From a checkpoint of a small sound classifier: adamw at rate 0.00096.
Rows from block 5 of a small sound classifier, named by matrix and row number. Rows with one number belong to one neuron. Each number is 500 + 40 x the weight over its row's rms, rounded and kept within 0 to 999. All counts start at 0. Numbers have three digits each.
After each neuron's rows are labels from the 100 clips, of 14976, where the neuron reaches its highest value: "band" is the frequency band that holds the peak; "responds to" is what is common among them. Only what is clearly more common there than usual is listed. The data: acted Russian speech (Dusha). In brackets: how many of the 100.
# fc1: MLP up (model.blocks.5.mlp.fc1.weight, 576x192), inputs 96-143
# fc2: MLP down (model.blocks.5.mlp.fc2.weight, 192x576, transposed), outputs 96-143

fc1.47:497537439495500487527567560523457469480533474487540510498542500523537570445576479501453506511533448445470519509504483535506506501508456520520529
fc2.47:480505547435484520549513473456408534548474510553461524518420457517453444468557526481475441543434573500508466483484512478503557576517547505510514
band: 0 to 250 Hz (98)
responds to: emotion: positive (45)

fc1.323:478503450459458539539523496581390438511537537502504533477526525554538501475563503505495519471575402429506589505551510491480466467456476602520550
fc2.323:499505525420420485519499449454385545547470546497469495504408456533498473465592539498468441510405531470519480483510472444543506565502473528497488
band: 0 to 250 Hz (94)
responds to: emotion: positive (42)

fc1.253:512459449400516525558488501466526446541486487524497519456520464452535584483499559503501504501537525531537471571492422520507514438479556513488513
fc2.253:517519508518500513524512515535498475671490513596515481457538542523471490529551557435499477502528516483492507497527517448493537536520439573448525
band: 250 to 500 Hz (37)
responds to: emotion: angry (43)

fc1.178:511495484441498552511455527492552436513500533514519478452557475497562556479425555520511514487553527527552495598515483489442470411500506503510513
fc2.178:518482520528437520519510499554514470669531518596509490483534536525513509518564579406480486494556528503532530505514502469546523483477498550403481
band: 250 to 500 Hz (55)
responds to: emotion: angry (44)

fc1.177:516498516417502553541477529464537490510499538557495455456502508446568546444491556514493503479529546506523515612497467426496504464516498530534518
fc2.177:539512571514435502518495497576526450646529509622529504466531547514512497531518564406482531518561537514542541509532531474509524456463445512424485
band: 250 to 500 Hz (60)
responds to: emotion: angry (41)

fc1.350:469518485421466545544433519479489498532540528536482493467550467451515544444460568497541489483532600499533525602470506484459554438476565494528462
fc2.350:486455522517449502494504486515507450688471508664499508427541502518504506556504537459499478477520551496530519522500497439481516475461483538454529
band: 4000 to 8000 Hz (60)
responds to: emotion: angry (42)

fc1.375:479517395409485536535479458531523498506526547491480512527509462496558480523542517494420519542577431416556505524532447499512467526458483529484526
fc2.375:503519584511481475520487506464488529526534514561432462497491546465533472487530567444547546504436509505488460547512544468537557537505514527477525
band: 250 to 500 Hz (74)
responds to: emotion: positive (39)

fc1.73:476479506435509525525425507507527456517530510513525474421568476490546515455445574492507495477529546527570484585494482488467503415484522474501540
fc2.73:507496553527459491499499529539508452685500516614482484445531553519497520507530572408515462483538538485518525508502517456471520483493471522439508
band: 250 to 500 Hz (61); 500 to 1000 Hz (34)
responds to: emotion: angry (41)

fc1.401:494525465438481482530541558569447464511535483479551516492504519550558558450600514496483512498581435444498578467540535478478484506454484578530563
fc2.401:487517513429449535525498456477418568541502516513431513541391449518448473482590565475470415475428487515505484530488519446547543594525503531534535
band: 0 to 250 Hz (97)
responds to: emotion: positive (42)

fc1.536:523501480440475537518421569477491516530531536521498475510534464480560540454478576530492457485516522515546508589487479388490511452470495525538535
fc2.536:491479548497445539545490508559505415646472504638520484434559527556534523527495535462520540480516582497529544511452499455478508420504499586440507
band: 4000 to 8000 Hz (71)
responds to: emotion: angry (39)

fc1.550:429553400503452516487525503557467416496555562490510500483527495559547474506512440577474529466495456410510514551477457477432480507502485567536514
fc2.550:529489556424487476507515487465441496509510530514511485477425488535479476461508543511492438523416567521481455437518525450491513537528481535516538
band: 0 to 250 Hz (80)
responds to: emotion: positive (48)

fc1.412:486519482424505562510440533533545493496488564499489485460542463505553577448431550504502458502508564475538508559493494447473460453515553516541506
fc2.412:525538542518448484568507490551524447610506520585512540444537498495505474564539534417492494544578542509518527503512523508511555455501468526435503
band: 250 to 500 Hz (33)
responds to: emotion: angry (41)

fc1.396:521541469472498557523454523514513417500513552513543448414576510494545569470410545523490522484526547502558489562505497453420487416481495513500507
fc2.396:517470508546455496522511499531499491661498503583464516522525530493497525516552569388475467481530510487517531520511504475555550481505476525431507
band: 250 to 500 Hz (58)
responds to: emotion: angry (40)

fc1.358:492502509429482508537414498503547467540515523540509481495538491474527511440473553498500472473535514554538506587497490429511480470480492562536533
fc2.358:469498564497398534501488515536497448689502494648530498454546524541507520510561565424486514468519575516497505502479516442500570448498474544442507
band: 250 to 500 Hz (63)
responds to: emotion: angry (40)

fc1.66:375575439406446481535483555536422430511467507557474455548521513591531549486522484520516474529493501477476527478447450467459536507504583528513498
fc2.66:530458572558566479505483496448483536531489467543492468475495496491465516588508600455512504452439502485483423588540483485529519506489399487475535
band: 0 to 250 Hz (30)
responds to: emotion: positive (40)

fc1.209:603396461518537532434471493561476507506518494434484503500534486555488516493493501489447517516573484455509573491579473531552480490406531547540543
fc2.209:419503466428482518561515550445465557496488510492445510538480483487520536509565455464557456503449485514399465468432522501555522569521558527559482
band: 250 to 500 Hz (58)
responds to: emotion: positive (39)

fc1.141:503548481437514564549428547474495478506510477529525505469547492476539543446460531486489459470479562536534568597477483418507489447463499514490499
fc2.141:495539540504438520532520459556507457634515493601498496452515552517487459523544554432497507513560577531513524488584519491504527471504437527421499
band: 250 to 500 Hz (62)
responds to: emotion: angry (43)

fc1.171:473480485497506571549491528524478424466541505501542550449510483554529472451536517587490477425506447497518499539507519505464516485459477548521583
fc2.171:476497558448454500477474418515446480530504501504523540479442458557455466505505524517520457501468474497500451479573524511474483495497466480464484
band: 0 to 250 Hz (80)
responds to: emotion: positive (51)

fc1.326:467463504467508506535455519469575441527489472514512472441531458492557531454490558496476521487536536546540460563484453481474500451495570501503529
fc2.326:511524546521457494534480498545512505667494534597495526464512541526490504527555560398496526504553560518510530468512537472532553479504448520409472
band: 500 to 1000 Hz (69)
responds to: emotion: angry (41)

fc1.108:476505473450522546531443552496507438546524508507547460463560496503534543437419552505514503485512504476553487552476494489439495417486510520529513
fc2.108:525490526546447507516510503548513459661490512596494532492535524519518513531552573420505484512545503493523537514492514478528558467494479517398494
band: 250 to 500 Hz (44)
responds to: emotion: angry (46)

fc1.84:491501413469487495470569563496426482490528530472523520516535509546496537416573510490491511456517440436480498488532490507522470525487486544533549
fc2.84:520494539418461490526495477485431516509498540522486481514411440527486437456531491501475429507452540471509452502476463483478522564526553510530505
band: 0 to 250 Hz (99)
responds to: emotion: positive (60)

fc1.300:475517487452530527481470516530511469501531511459567521474556507486516518503465551533426458528576518545514498558540542436457416439461506532523453
fc2.300:495512495479438526542509473534517490577473487501461530490505478485454484495606523479527436506498502569431530480496473538535561485486550560458515
band: 250 to 500 Hz (52)
responds to: emotion: positive (42)

fc1.243:484550405470446542497514519577469417498562526504533519484508513557521481499553468558454512436508453439530515527525505503431483479446495599508528
fc2.243:513493589436459448497467462451391519507497545501450531484411479540461482490544549497507450518422597476480498473512530454525540567502480512509467
band: 0 to 250 Hz (83)
responds to: emotion: positive (56)

fc1.226:488499466498442436478504579494420485510488554507465434486556537567445533510412487536561468407439604528441540452480493439462524485550558556511449
fc2.226:479505492579584506525521492499532537574497498571460474534498483476485522577504556390515490488491459506462464493498531533519548527516415466442485
band: 500 to 1000 Hz (40)
responds to: emotion: angry (42)

fc1.223:498494414499464479570490552535488473471563569504475487487482508545530487492577485497460496452572455414569559536460476508498536495506463578503567
fc2.223:505503565478481489464482423456470539502544457545491542525396494503457486482561568468447481563420499513495436482548527483557508561505524504519498
band: 250 to 500 Hz (59); 0 to 250 Hz (39)
responds to: emotion: positive (46)

fc1.545:516529487441509553546465530489507480517523506523502482493574482465568559464477564551473443483486475444561516583494506447489491456483505544520512
fc2.545:481496569482417523535506527525498455657499480610490492452546516526510507506546534433505509450499586515524493522467509401499530450499501588413504
band: 4000 to 8000 Hz (84)
responds to: emotion: angry (47)

fc1.60:472498494396485535536483544490538506534537508513558496481547492485583577426466535498504509505502556534529520589482464437511491460465530524509502
fc2.60:486502543514425500529492513544522433682488537638517513445544531517483504563551538445519476502542555465507516501483535454492554447521451545417507
band: 4000 to 8000 Hz (58)
responds to: emotion: angry (43)

fc1.461:473467464431505523522430475470519490479508530525478492482559498455540533464467562469495469498533583529496504597515476450471471445496559547535512
fc2.461:493468511488399506539525487524516449651522528627514497465548523482495488581508554436495477501528528502553509522490527408493554488511484555472534
band: 250 to 500 Hz (45)
responds to: emotion: angry (40)

fc1.380:504502489451486554547433553497503517500532534520539495460536455478543505440487542483511461492550524501516498616495461447513490473509508558548552
fc2.380:486489537483384484537507509536520430672475526653521512452553521506519490546527548442461507500537581489537503541500518423475553441483488563436511
band: 4000 to 8000 Hz (59)
responds to: emotion: angry (41)

fc1.258:483514514505532562535453518511481431502533547494499452425544532573524547459429529508499534446493556467472534521482433477478467434485534491485458
fc2.258:555505541561464493553505544539526464568509503520477490487520528506538489536530561370502488528574484503498552487490493514550521479493466526441494
band: 500 to 1000 Hz (74)
responds to: emotion: angry (39)

fc1.541:445539451455470468520511565591421455528514504476548518468528531520525568502548472483520504494542469455484564548528522487436472476475511622535483
fc2.541:506499566462419504524480425505421586573493517519410523558421482479439479523615592450486460491465506492536523511520514454561552580458466505477515
band: 0 to 250 Hz (98)
responds to: emotion: positive (48)

fc1.376:453517458453496550541434524509528418516538544533515490433559497505540545452425521551506513493567510504556458562484476484452488412492510508479499
fc2.376:512493534530436495517476502542491474677493512600492500483521515537529518538558565403491473508540523503489531487494521482516529485464439522408499
band: 250 to 500 Hz (74)
responds to: emotion: angry (47)

fc1.244:514536469466531540506436529519505439509499559511477481473514516484533546476459562530470468512476489497519498566487510473450438467503528566536519
fc2.244:503497552498405503548492528558514480636511527593470512507536529497521521525539567411504475494549558500514552486476505451551543439496474550418490
band: 250 to 500 Hz (49); 500 to 1000 Hz (43)
responds to: emotion: angry (41)

fc1.37:501533467438488470571496529593389441515545545495522513480498537578504551496546500515500465464550457438515568456573509461476472501465494618520500
fc2.37:469503521428384498483480447454407579542506521508426535531402474515440463508602575495473449508440539501486475510539515454573523578474492542523507
band: 0 to 250 Hz (95)
responds to: emotion: positive (47)

fc1.3:451507432492475483537468468551433444488528554483508510506494494539564499501553510507472533461509452417528568511502426504523516516461455529509566
fc2.3:476492515428442478519494536497499511511529488562498518519406500482480501522524522454495446496454523526495443518436488435515508557540539551552533
band: 250 to 500 Hz (67)
responds to: emotion: positive (39)

fc1.356:509560471501521563474450531514502468524500564504511470470547492496540555451417551499454432535540505494523512598502514468444420439494499524523500
fc2.356:482495542510421487585494513516524461640508501595467496496515523501519501552553537425505506478534544511518526487470504456575568432520530546433487
band: 500 to 1000 Hz (74)
responds to: emotion: angry (43)

fc1.312:590523503516520532513547552517465467518498482499511516461514499568484538393551492532518476521479440497469548422542513543509485508507498495511495
fc2.312:468516544463489503547486475467438525506485517498443452519397433532475432521502455530518443532454531505448479468436485493494532503496560489506467
band: 0 to 250 Hz (77)
responds to: emotion: positive (48)

fc1.473:492546484464523436504546490547454480492461475471514438489513560537547585485500434524469439467497473461450529500583529510458481518487447589512470
fc2.473:499458548413361557568481521518428557531514483470480489497490489505493511500565612463519468459503520454544497581502551456517538455499483591529587
band: 0 to 250 Hz (67); 250 to 500 Hz (30)
responds to: emotion: positive (39)

fc1.366:498514460471469474550523547560410458494544525463532529513504511538561534490560475531470464460564466463503569482534529482477489495463485618499547
fc2.366:477494538420410503507498480479404563552489492520441523538387461515430482489593584475491438479434525514472494508485530421548553593493524525527526
band: 0 to 250 Hz (72)
responds to: emotion: positive (52)

fc1.337:485511474440479488556534541570411442487565540488530514506512524543545513463572488515504490509598470454492590439547518492495466488453496584525515
fc2.337:495490520426410495531526469470421569556515528520436507538393445507442487487595586493476425475439523501515470546510508427543548579525512521534555
band: 0 to 250 Hz (58)
responds to: emotion: positive (41)

fc1.122:475557386501512502505546549539442460546502508515536508474504494530508558410574524469482528505493431401458500515516489503486532504495494535520534
fc2.122:514508585480483490494502484437406513520465546521490485479450454554493482437510496528505475502410554464487473479474491455482517593530527499540489
band: 0 to 250 Hz (94)
responds to: emotion: positive (58)

fc1.315:541478513485428430476446480570439495523556503503545537532517537483575517476514500544430477525537458455574511563509458470456462489437514589487544
fc2.315:460528508534540517559468496416564510569414503551417500498431463512482496519564539393513528491426477479470502483461525478522557555500487486438460
band: 0 to 250 Hz (30)
responds to: emotion: angry (45)

fc1.560:495498429462473521526440573499460485531499556558448473508555434446524629433439525553487489534498518467541512571486462498503530453458555533561533
fc2.560:503449578557483497510502511497496481681485503642482503448559562491492532568564519480501518432474568484506534485467486449482543497523464513417499
band: 4000 to 8000 Hz (81)
responds to: emotion: positive (39)

fc1.53:526563478413534556512451566536524487526516539535510471465565496506523577482441551518501471453559554491528536580527487453460469449505529521509476
fc2.53:537456527510426525528506524533510458633519521592462506487547531505520500524561551412469482503549527478527543538507499474497552469491465523443515
band: 250 to 500 Hz (55)
responds to: emotion: angry (42)

fc1.31:475502420501467525485491491482523483533538595522414445517511511509497425525492430531453505488446485479535456538408473456501496491519481530532478
fc2.31:469543539444474507463478479517500492494497518540526465467507551458535499413517531517539499498453469461514454536546465507425453511506491586490538
band: 0 to 250 Hz (83)
responds to: emotion: positive (47)

fc1.237:519555525455475577516392559515552460515536572489486498439530488486494482481466519508530415528563565523528506592506558429436431479478516548531460
fc2.237:486481502462388484525528508530489477545489473505509503483536467503482474505568519468464438509514501497494503492520530501563492442501568554462480
band: 500 to 1000 Hz (55)
responds to: emotion: positive (45)

fc1.372:514484478450485555516478533495545429524532491545543485449566492475537546466463557498470502514538496508575472591482486473467520391508566506480521
fc2.372:544523522547501498541486487541518502629545511586455502471537556481480507551545557398490496516555531492526548504541514489514540488496445543416506
band: 250 to 500 Hz (67); 500 to 1000 Hz (31)
responds to: emotion: angry (40)

fc1.184:472510445433511555545462528493521452503559509537551488417544534503525572463417553488484509492540547481536478603494467474458482430496567512532500
fc2.184:493506517540461499538523522509513487666467514599459464479530515488489515536551575409500491515543517505480518502484522470521569497490484535407493
band: 250 to 500 Hz (72)
responds to: emotion: angry (44)

fc1.417:514577539487463528452410458568497459531529575485538492442504548490531439437446538563469529548542517471594535543508499458485459459453526511537475
fc2.417:463556507486434507521545507478510449511553487437519521490501513481443478498524517458470424507456498504479467516471478459572517455538532541513525
band: 0 to 250 Hz (38); 250 to 500 Hz (37)
responds to: emotion: positive (40)

fc1.150:418507504475453531516482430522451464507524495525493451490470487541562490539470484566440516445445520422483538502491413460511522481426559547594503
fc2.150:529511585489506478511523505495542489493471473537545528508504571512472552544524502515512516521467547565454481458519503496524544496479469487509475
band: 250 to 500 Hz (66)
responds to: emotion: positive (41)

fc1.287:454501446465515511530479550500499478538510478536537513446562467458574590434483550530444499479530522488540464592503442501481455422496527511531515
fc2.287:510487559504444479532505475516492480691524518644513545447534545515487489543570556454501522455504591464534513489520518423505564509525470542429526
band: 250 to 500 Hz (45)
responds to: emotion: angry (41)

fc1.469:471492469500524482491505467540440500491495507463461519523524508519559528529540501535492528553550462468563540545542497452483492502447467592524533
fc2.469:496515433429516499636486479533545536502470504480498476538465448475517549474559470456462458500553441513526483452403497546555541527519493518525540
band: 250 to 500 Hz (53)
responds to: emotion: angry (39)

fc1.452:470516486473476559531443537522550456512524510520498484405564504516525532460402529535510507472551527534505526558493493479454510404499547528509523
fc2.452:508490544530450485519500532529515472646500528588458512495535564484519536543545583395502448497517523482512534516502514462529537478485457571437508
band: 500 to 1000 Hz (55); 250 to 500 Hz (44)
responds to: emotion: angry (46)

fc1.437:478516498454502545545465569484511436509500542512483458437567505494527546479402544524475482454513566468529469564503492504472477418479520515507509
fc2.437:521493569542445479523520509554532464659497526574502494482519538520538504551549585396500481499562510503516512492514503468512528477488468526415493
band: 250 to 500 Hz (49)
responds to: emotion: angry (44)

fc1.270:452530464451498522522507558486530448511536467535478483482581505461546594445461555495465516486507528491533484595487486468457513376505570503507492
fc2.270:504513546531463472522510452532480499673504496629513507440521522521503499549567540441489486483516522468511505485555506472531562503483444555404534
band: 250 to 500 Hz (34)
responds to: emotion: angry (41)

fc1.239:509515439462537528510456531475511483529502541516500467446568512500535549465452561491515485461498563495508533584469503445465494431484514554471481
fc2.239:542495559524443521534513516548495436645525495602480477479531549512534510529533573391497486511562516500540541525520520473519513455479471545416512
band: 250 to 500 Hz (30)
responds to: emotion: angry (50)

fc1.496:462583390510464523482549525530456441536519538519513540460513531534534550423548506515451556482476437395472496500539462502472501502485487527520524
fc2.496:512525561477500481520491467488420505521484549553495505460431426545468441466520474524497438531466569487489467450505525488472542573518551503530500
band: 0 to 250 Hz (90)
responds to: emotion: positive (58)