config.yaml
layers: 12
residual_init: "scaled_by_depth"
lr: 0.00096
lr_schedule: "cosine_restarts"
Rows from block 9 of a small sound classifier, named by matrix and row number. Rows with one number belong to one neuron. Each number is 50 + 15 x the weight over its row's rms, rounded and kept within 0 to 99. All counts start at 0.
After each neuron's rows are labels from the 100 clips, of 14976, where the neuron reaches its highest value: "top examples" is what is common among them. Only what is clearly more common there than usual is listed. The data: acted Russian speech (Dusha). In brackets: how many of the 100, against the usual share in percent.
# fc1: MLP up (model.blocks.9.mlp.fc1.weight, 576x192), inputs 96-191
# fc2: MLP down (model.blocks.9.mlp.fc2.weight, 192x576, transposed), outputs 96-191

fc1.36:51 25 65 35 33 23 53 49 63 40 36 71 60 34 67 49 36 73 59 52 40 43 72 60 54 43 62 50 53 26 31 26 63 51 62 61 38 29 27 00 74 65 72 36 64 86 68 49 34 26 51 72 34 25 59 80 42 60 49 52 49 74 54 55 41 90 37 61 50 38 59 57 46 42 82 74 68 50 34 45 57 40 30 49 37 59 51 51 65 63 42 52 37 46 46 48
fc2.36:68 74 57 41 61 73 82 57 40 70 61 66 43 62 63 52 52 53 61 47 59 26 41 32 41 60 42 59 59 72 61 58 45 60 62 53 35 42 55 54 61 60 67 41 46 45 52 50 57 64 41 73 75 65 55 25 65 42 82 57 42 40 39 50 80 51 53 35 59 76 58 95 57 38 48 40 25 31 67 65 43 58 52 48 54 44 49 55 56 41 62 56 52 48 52 51
top examples: emotion: positive (51 vs 18.6)

fc1.102:24 66 39 45 36 55 39 52 66 33 53 64 58 48 61 52 49 35 66 67 35 72 87 75 67 63 45 39 58 56 45 18 85 27 42 71 22 16 04 06 54 60 72 30 43 64 68 59 35 68 55 70 46 54 48 79 47 65 52 43 56 38 60 60 55 74 62 65 53 46 60 54 57 62 58 49 56 52 26 28 39 55 44 34 43 52 77 44 32 71 28 59 41 62 51 45
fc2.102:51 60 36 52 39 49 65 56 32 33 71 58 64 71 49 30 46 88 57 45 35 43 33 36 53 51 58 62 32 56 57 33 54 48 70 31 54 48 72 47 67 56 38 71 58 43 54 65 67 45 52 67 64 49 52 40 72 48 36 73 59 50 52 44 52 42 40 61 51 37 69 47 44 63 52 72 49 63 67 37 49 55 61 56 59 60 48 00 64 04 70 27 37 33 15 59
top examples: emotion: positive (50 vs 18.6)

fc1.496:78 38 86 35 41 62 46 35 43 92 60 27 42 53 48 47 62 65 36 39 47 51 36 50 59 48 72 30 79 40 31 45 54 45 63 58 43 55 74 32 47 51 23 51 43 53 61 61 33 34 27 21 51 85 21 58 51 38 46 58 49 59 47 58 58 59 64 53 34 48 56 56 46 62 46 49 38 57 33 61 56 54 60 68 98 43 35 64 53 60 39 52 43 38 84 47
fc2.496:57 66 69 61 47 27 51 40 30 68 52 48 38 41 49 19 22 71 41 41 61 50 39 67 72 77 42 48 58 53 57 49 21 70 30 42 35 62 34 81 90 56 43 37 39 46 47 66 87 47 46 38 54 49 48 53 17 44 76 39 31 23 61 50 42 60 51 31 54 40 45 26 71 50 70 45 52 36 57 37 45 59 41 43 29 43 22 47 55 55 16 62 51 75 43 49
top examples: emotion: sad (57 vs 27.4)

fc1.435:47 50 67 29 47 43 47 72 55 56 50 49 55 59 51 58 52 65 66 52 34 35 86 46 48 47 61 47 28 48 50 32 40 44 37 57 42 30 27 25 78 68 55 26 51 61 66 59 47 43 58 72 49 46 58 77 63 57 71 50 30 48 54 56 37 75 41 67 64 51 44 45 42 44 50 61 75 56 01 37 73 26 37 33 35 59 71 20 64 48 34 67 21 52 40 36
fc2.435:48 71 68 43 51 71 70 54 33 62 49 68 33 47 38 39 48 53 65 44 49 33 43 16 51 56 07 51 50 49 52 56 42 66 57 55 38 65 47 60 62 63 77 35 63 48 48 31 66 64 43 79 39 60 50 18 66 50 72 46 48 48 53 47 73 45 47 70 54 60 52 69 62 20 42 41 31 23 77 84 45 58 57 38 32 58 49 39 69 39 43 54 60 57 23 60
top examples: emotion: positive (48 vs 18.6)

fc1.194:69 30 55 38 46 24 54 50 49 27 48 23 48 44 44 74 72 58 45 59 45 65 53 62 65 78 51 65 68 46 46 44 73 35 59 40 49 51 48 49 35 71 39 56 54 41 45 67 36 43 31 48 60 62 40 19 69 24 29 61 72 47 52 57 46 68 47 73 54 39 64 72 77 34 56 69 60 72 42 40 42 53 59 33 82 45 44 38 58 56 56 50 60 53 74 56
fc2.194:61 59 88 84 82 13 77 30 32 60 29 38 37 57 49 34 43 60 43 47 48 55 47 84 13 51 36 48 44 42 61 44 53 27 45 64 52 45 63 44 26 58 22 47 41 62 47 45 59 50 43 54 29 48 20 61 28 48 54 52 57 53 39 47 54 41 72 54 68 47 54 25 57 30 70 55 66 39 80 27 51 61 47 73 39 45 59 69 94 44 59 68 68 51 73 62
top examples: emotion: positive (40 vs 18.6)

fc1.443:32 53 69 08 16 66 31 33 59 60 60 39 47 50 64 44 59 58 66 30 36 50 44 31 43 35 66 62 48 60 38 47 48 53 59 55 69 32 43 39 43 37 43 47 67 70 72 63 47 31 69 32 24 50 51 57 52 56 30 64 54 54 71 54 55 64 50 53 36 62 50 50 57 72 37 61 35 35 54 84 38 56 75 56 57 62 57 42 32 27 62 37 35 61 97 57
fc2.443:73 17 44 46 60 61 60 69 44 38 48 35 77 51 59 62 54 64 34 71 48 68 84 40 57 49 22 60 51 60 38 57 54 54 58 39 40 52 24 60 51 52 34 54 47 51 52 52 55 71 59 51 69 64 70 81 61 41 91 31 53 33 38 84 41 70 64 43 39 43 29 48 52 23 73 44 76 38 44 29 46 48 67 23 52 65 45 72 39 65 40 52 54 69 26 60
top examples: emotion: sad (55 vs 27.4)

fc1.470:65 42 86 16 12 56 24 73 56 63 50 41 42 58 49 40 71 43 59 55 45 60 49 34 48 42 49 56 56 37 54 49 84 64 76 43 54 64 59 51 28 21 41 63 52 55 74 61 25 53 36 15 53 63 56 33 73 63 62 45 73 57 46 59 39 67 60 49 17 66 71 63 53 51 38 78 25 63 44 67 49 41 62 46 79 79 74 47 44 43 84 36 44 66 61 67
fc2.470:56 24 60 67 49 54 64 21 52 49 39 25 40 31 59 34 57 29 40 51 49 55 48 90 73 45 41 59 58 38 50 43 51 47 44 61 42 41 34 29 40 28 28 45 63 46 51 44 14 53 41 33 61 46 28 56 54 34 22 22 60 34 78 45 60 46 41 47 36 51 38 69 56 51 64 67 70 44 57 63 42 33 59 53 47 62 36 42 41 47 40 59 49 36 66 62
top examples: emotion: sad (57 vs 27.4)

fc1.148:59 51 61 53 26 60 40 37 77 64 55 16 51 52 57 54 45 60 28 57 64 58 37 50 43 45 53 67 55 56 64 46 66 65 70 57 50 43 32 49 00 56 38 64 62 33 53 50 40 41 44 45 64 43 90 35 74 30 33 77 84 45 58 34 73 82 59 37 52 47 61 64 45 44 43 63 51 63 49 55 37 33 59 38 57 60 68 41 37 31 83 36 34 62 39 71
fc2.148:58 57 50 77 71 23 80 31 32 38 44 46 52 36 45 32 47 28 52 53 68 40 45 41 54 30 50 55 56 67 72 23 59 66 32 65 32 44 66 31 53 28 43 51 35 27 34 32 49 53 37 51 36 47 18 47 48 37 29 51 50 51 60 57 36 25 55 51 68 40 40 36 60 02 57 52 26 38 77 37 53 64 46 49 40 52 43 45 76 25 44 44 60 29 72 60
top examples: emotion: positive (41 vs 18.6)

fc1.164:47 48 44 49 39 87 69 53 51 62 63 00 47 74 57 65 50 52 25 49 56 51 59 43 55 50 47 63 48 73 37 32 65 33 58 39 55 51 37 31 17 56 31 55 51 28 54 57 39 44 28 49 66 45 65 52 86 26 44 65 70 50 55 55 61 70 41 48 43 58 61 63 65 27 61 51 70 56 50 51 58 42 79 39 66 54 53 40 37 53 76 51 39 56 44 43
fc2.164:46 77 46 60 55 13 52 26 54 39 56 39 23 43 44 37 50 75 60 45 63 58 32 79 64 52 38 37 41 44 48 28 51 44 24 51 21 42 67 47 36 51 45 26 27 36 44 43 57 38 34 35 37 35 27 39 27 47 27 51 68 28 60 51 55 28 59 44 60 26 50 68 53 00 47 60 08 43 82 59 57 63 26 61 40 46 38 77 79 25 44 71 46 48 76 62
top examples: emotion: sad (55 vs 27.4)

fc1.10:73 62 78 39 35 46 38 50 57 62 52 19 45 56 50 36 58 58 40 85 44 55 50 62 27 53 54 70 36 66 66 56 56 35 65 55 61 51 70 39 17 49 33 70 59 47 60 66 41 46 35 42 60 48 84 20 66 30 62 84 77 41 51 34 53 78 42 67 66 53 65 67 51 34 35 58 42 70 56 40 45 40 57 60 75 48 72 53 72 39 59 57 53 51 27 64
fc2.10:54 49 40 71 78 20 74 51 29 36 35 48 54 42 52 37 59 62 48 42 40 38 38 39 57 36 39 62 56 87 49 44 46 61 41 42 41 35 63 51 63 70 47 58 28 31 41 41 48 52 49 48 49 45 32 63 41 39 39 55 64 35 58 45 76 23 55 25 63 27 54 44 67 31 71 52 63 57 86 37 60 59 45 37 42 36 22 47 72 44 38 52 63 39 82 49
top examples: emotion: positive (39 vs 18.6)

fc1.395:59 51 55 34 58 62 44 54 51 69 73 42 53 41 72 56 51 68 42 56 39 25 67 58 29 59 66 56 40 70 77 43 56 29 55 52 48 43 23 47 41 74 38 39 58 37 82 67 54 34 42 62 60 50 65 44 88 29 48 63 56 37 45 46 84 88 27 52 69 39 64 62 44 32 55 51 53 48 37 44 54 24 46 36 46 64 56 43 55 42 51 68 51 53 29 22
fc2.395:42 83 30 45 56 27 58 34 54 41 31 61 57 67 50 52 34 39 54 37 61 42 28 52 52 39 43 57 52 51 71 60 52 53 23 61 49 62 77 28 54 69 53 41 49 49 52 32 54 42 31 69 36 64 41 44 65 47 57 60 42 44 55 43 38 41 60 48 61 48 40 64 55 25 44 58 50 48 99 55 54 70 39 68 16 53 51 61 77 36 16 35 63 29 82 57
top examples: emotion: positive (43 vs 18.6)

fc1.217:79 41 49 42 57 23 51 40 45 65 31 49 46 75 63 53 70 58 64 54 49 48 31 51 63 48 49 57 23 52 31 39 67 66 56 53 49 50 58 41 70 62 47 26 53 54 31 70 52 45 59 49 46 38 19 79 43 47 39 68 56 65 54 73 68 92 52 19 65 28 47 47 31 47 74 54 53 53 32 64 40 36 54 51 56 62 81 56 42 02 38 40 15 80 63 44
fc2.217:31 60 54 49 53 77 75 58 60 23 44 66 38 19 44 37 32 06 69 46 40 58 50 39 68 54 33 44 58 45 52 38 46 50 26 41 49 61 52 41 35 30 78 51 43 28 46 14 39 51 56 63 64 45 55 49 52 55 50 33 45 50 68 51 32 30 60 60 33 71 31 66 60 35 40 40 36 48 47 39 59 40 45 43 49 43 36 54 43 70 57 52 68 37 31 41
top examples: emotion: angry (43 vs 18.7)

fc1.3:79 46 41 29 51 38 56 51 48 68 56 44 51 68 45 62 66 72 59 53 29 39 62 42 24 55 55 59 11 63 82 66 28 24 67 48 40 48 33 45 69 62 43 20 66 48 45 66 67 44 65 71 55 30 47 67 50 43 68 38 51 73 56 30 57 70 28 39 60 45 39 61 48 45 80 38 79 57 35 32 54 19 43 39 63 52 63 20 57 50 48 45 44 88 48 36
fc2.3:25 48 60 37 36 58 84 45 61 22 49 66 47 31 46 54 49 00 67 46 50 48 45 41 66 43 27 48 60 54 36 65 71 42 31 31 40 38 50 07 40 54 74 44 71 49 55 22 19 48 48 77 74 48 50 63 59 53 17 35 33 60 73 55 28 46 70 41 48 51 65 83 38 30 45 70 67 42 60 33 54 43 45 35 35 61 49 76 58 59 41 55 49 24 63 50
top examples: emotion: positive (43 vs 18.6)

fc1.95:41 58 55 47 49 70 42 12 41 61 73 27 51 37 76 43 61 34 30 41 38 65 74 59 46 38 36 57 63 51 70 50 55 47 64 76 42 35 46 28 47 38 25 34 45 43 49 56 46 47 36 38 33 76 49 68 60 40 44 54 53 53 43 68 55 62 51 39 52 55 40 45 60 68 57 54 64 59 81 78 44 52 60 58 68 34 58 63 41 43 29 71 47 33 61 58
fc2.95:38 55 52 65 66 23 51 70 43 22 72 47 81 55 63 41 48 61 43 42 51 52 43 53 27 58 57 57 56 62 58 51 45 60 28 46 53 67 35 90 62 48 17 60 27 45 51 56 69 36 56 30 23 44 67 46 48 49 58 43 55 49 43 42 51 49 53 61 59 23 36 04 58 68 56 52 46 31 47 56 76 50 47 46 14 34 62 53 42 53 53 47 56 76 33 45
top examples: emotion: sad (61 vs 27.4)

fc1.262:38 41 37 40 34 39 46 88 80 38 32 59 54 40 63 54 50 65 57 58 46 63 47 67 54 78 64 56 58 48 33 38 60 73 40 33 60 22 79 30 45 37 51 62 39 52 55 68 63 50 80 56 34 58 40 53 50 78 62 33 75 40 72 52 50 67 73 32 55 41 23 48 38 61 43 53 36 38 55 57 38 62 63 39 60 45 40 43 52 46 29 34 59 55 67 49
fc2.262:54 68 48 37 38 74 98 73 39 67 59 60 37 39 69 23 39 62 53 68 57 73 62 36 33 67 32 64 57 28 39 57 37 57 66 51 47 62 28 60 36 56 57 61 56 80 46 57 60 58 75 61 56 53 56 55 69 62 24 49 57 47 21 36 50 53 39 44 36 51 78 47 61 48 61 38 27 44 41 47 15 50 57 33 62 41 76 64 30 43 45 71 66 57 38 44
top examples: emotion: angry (48 vs 18.7)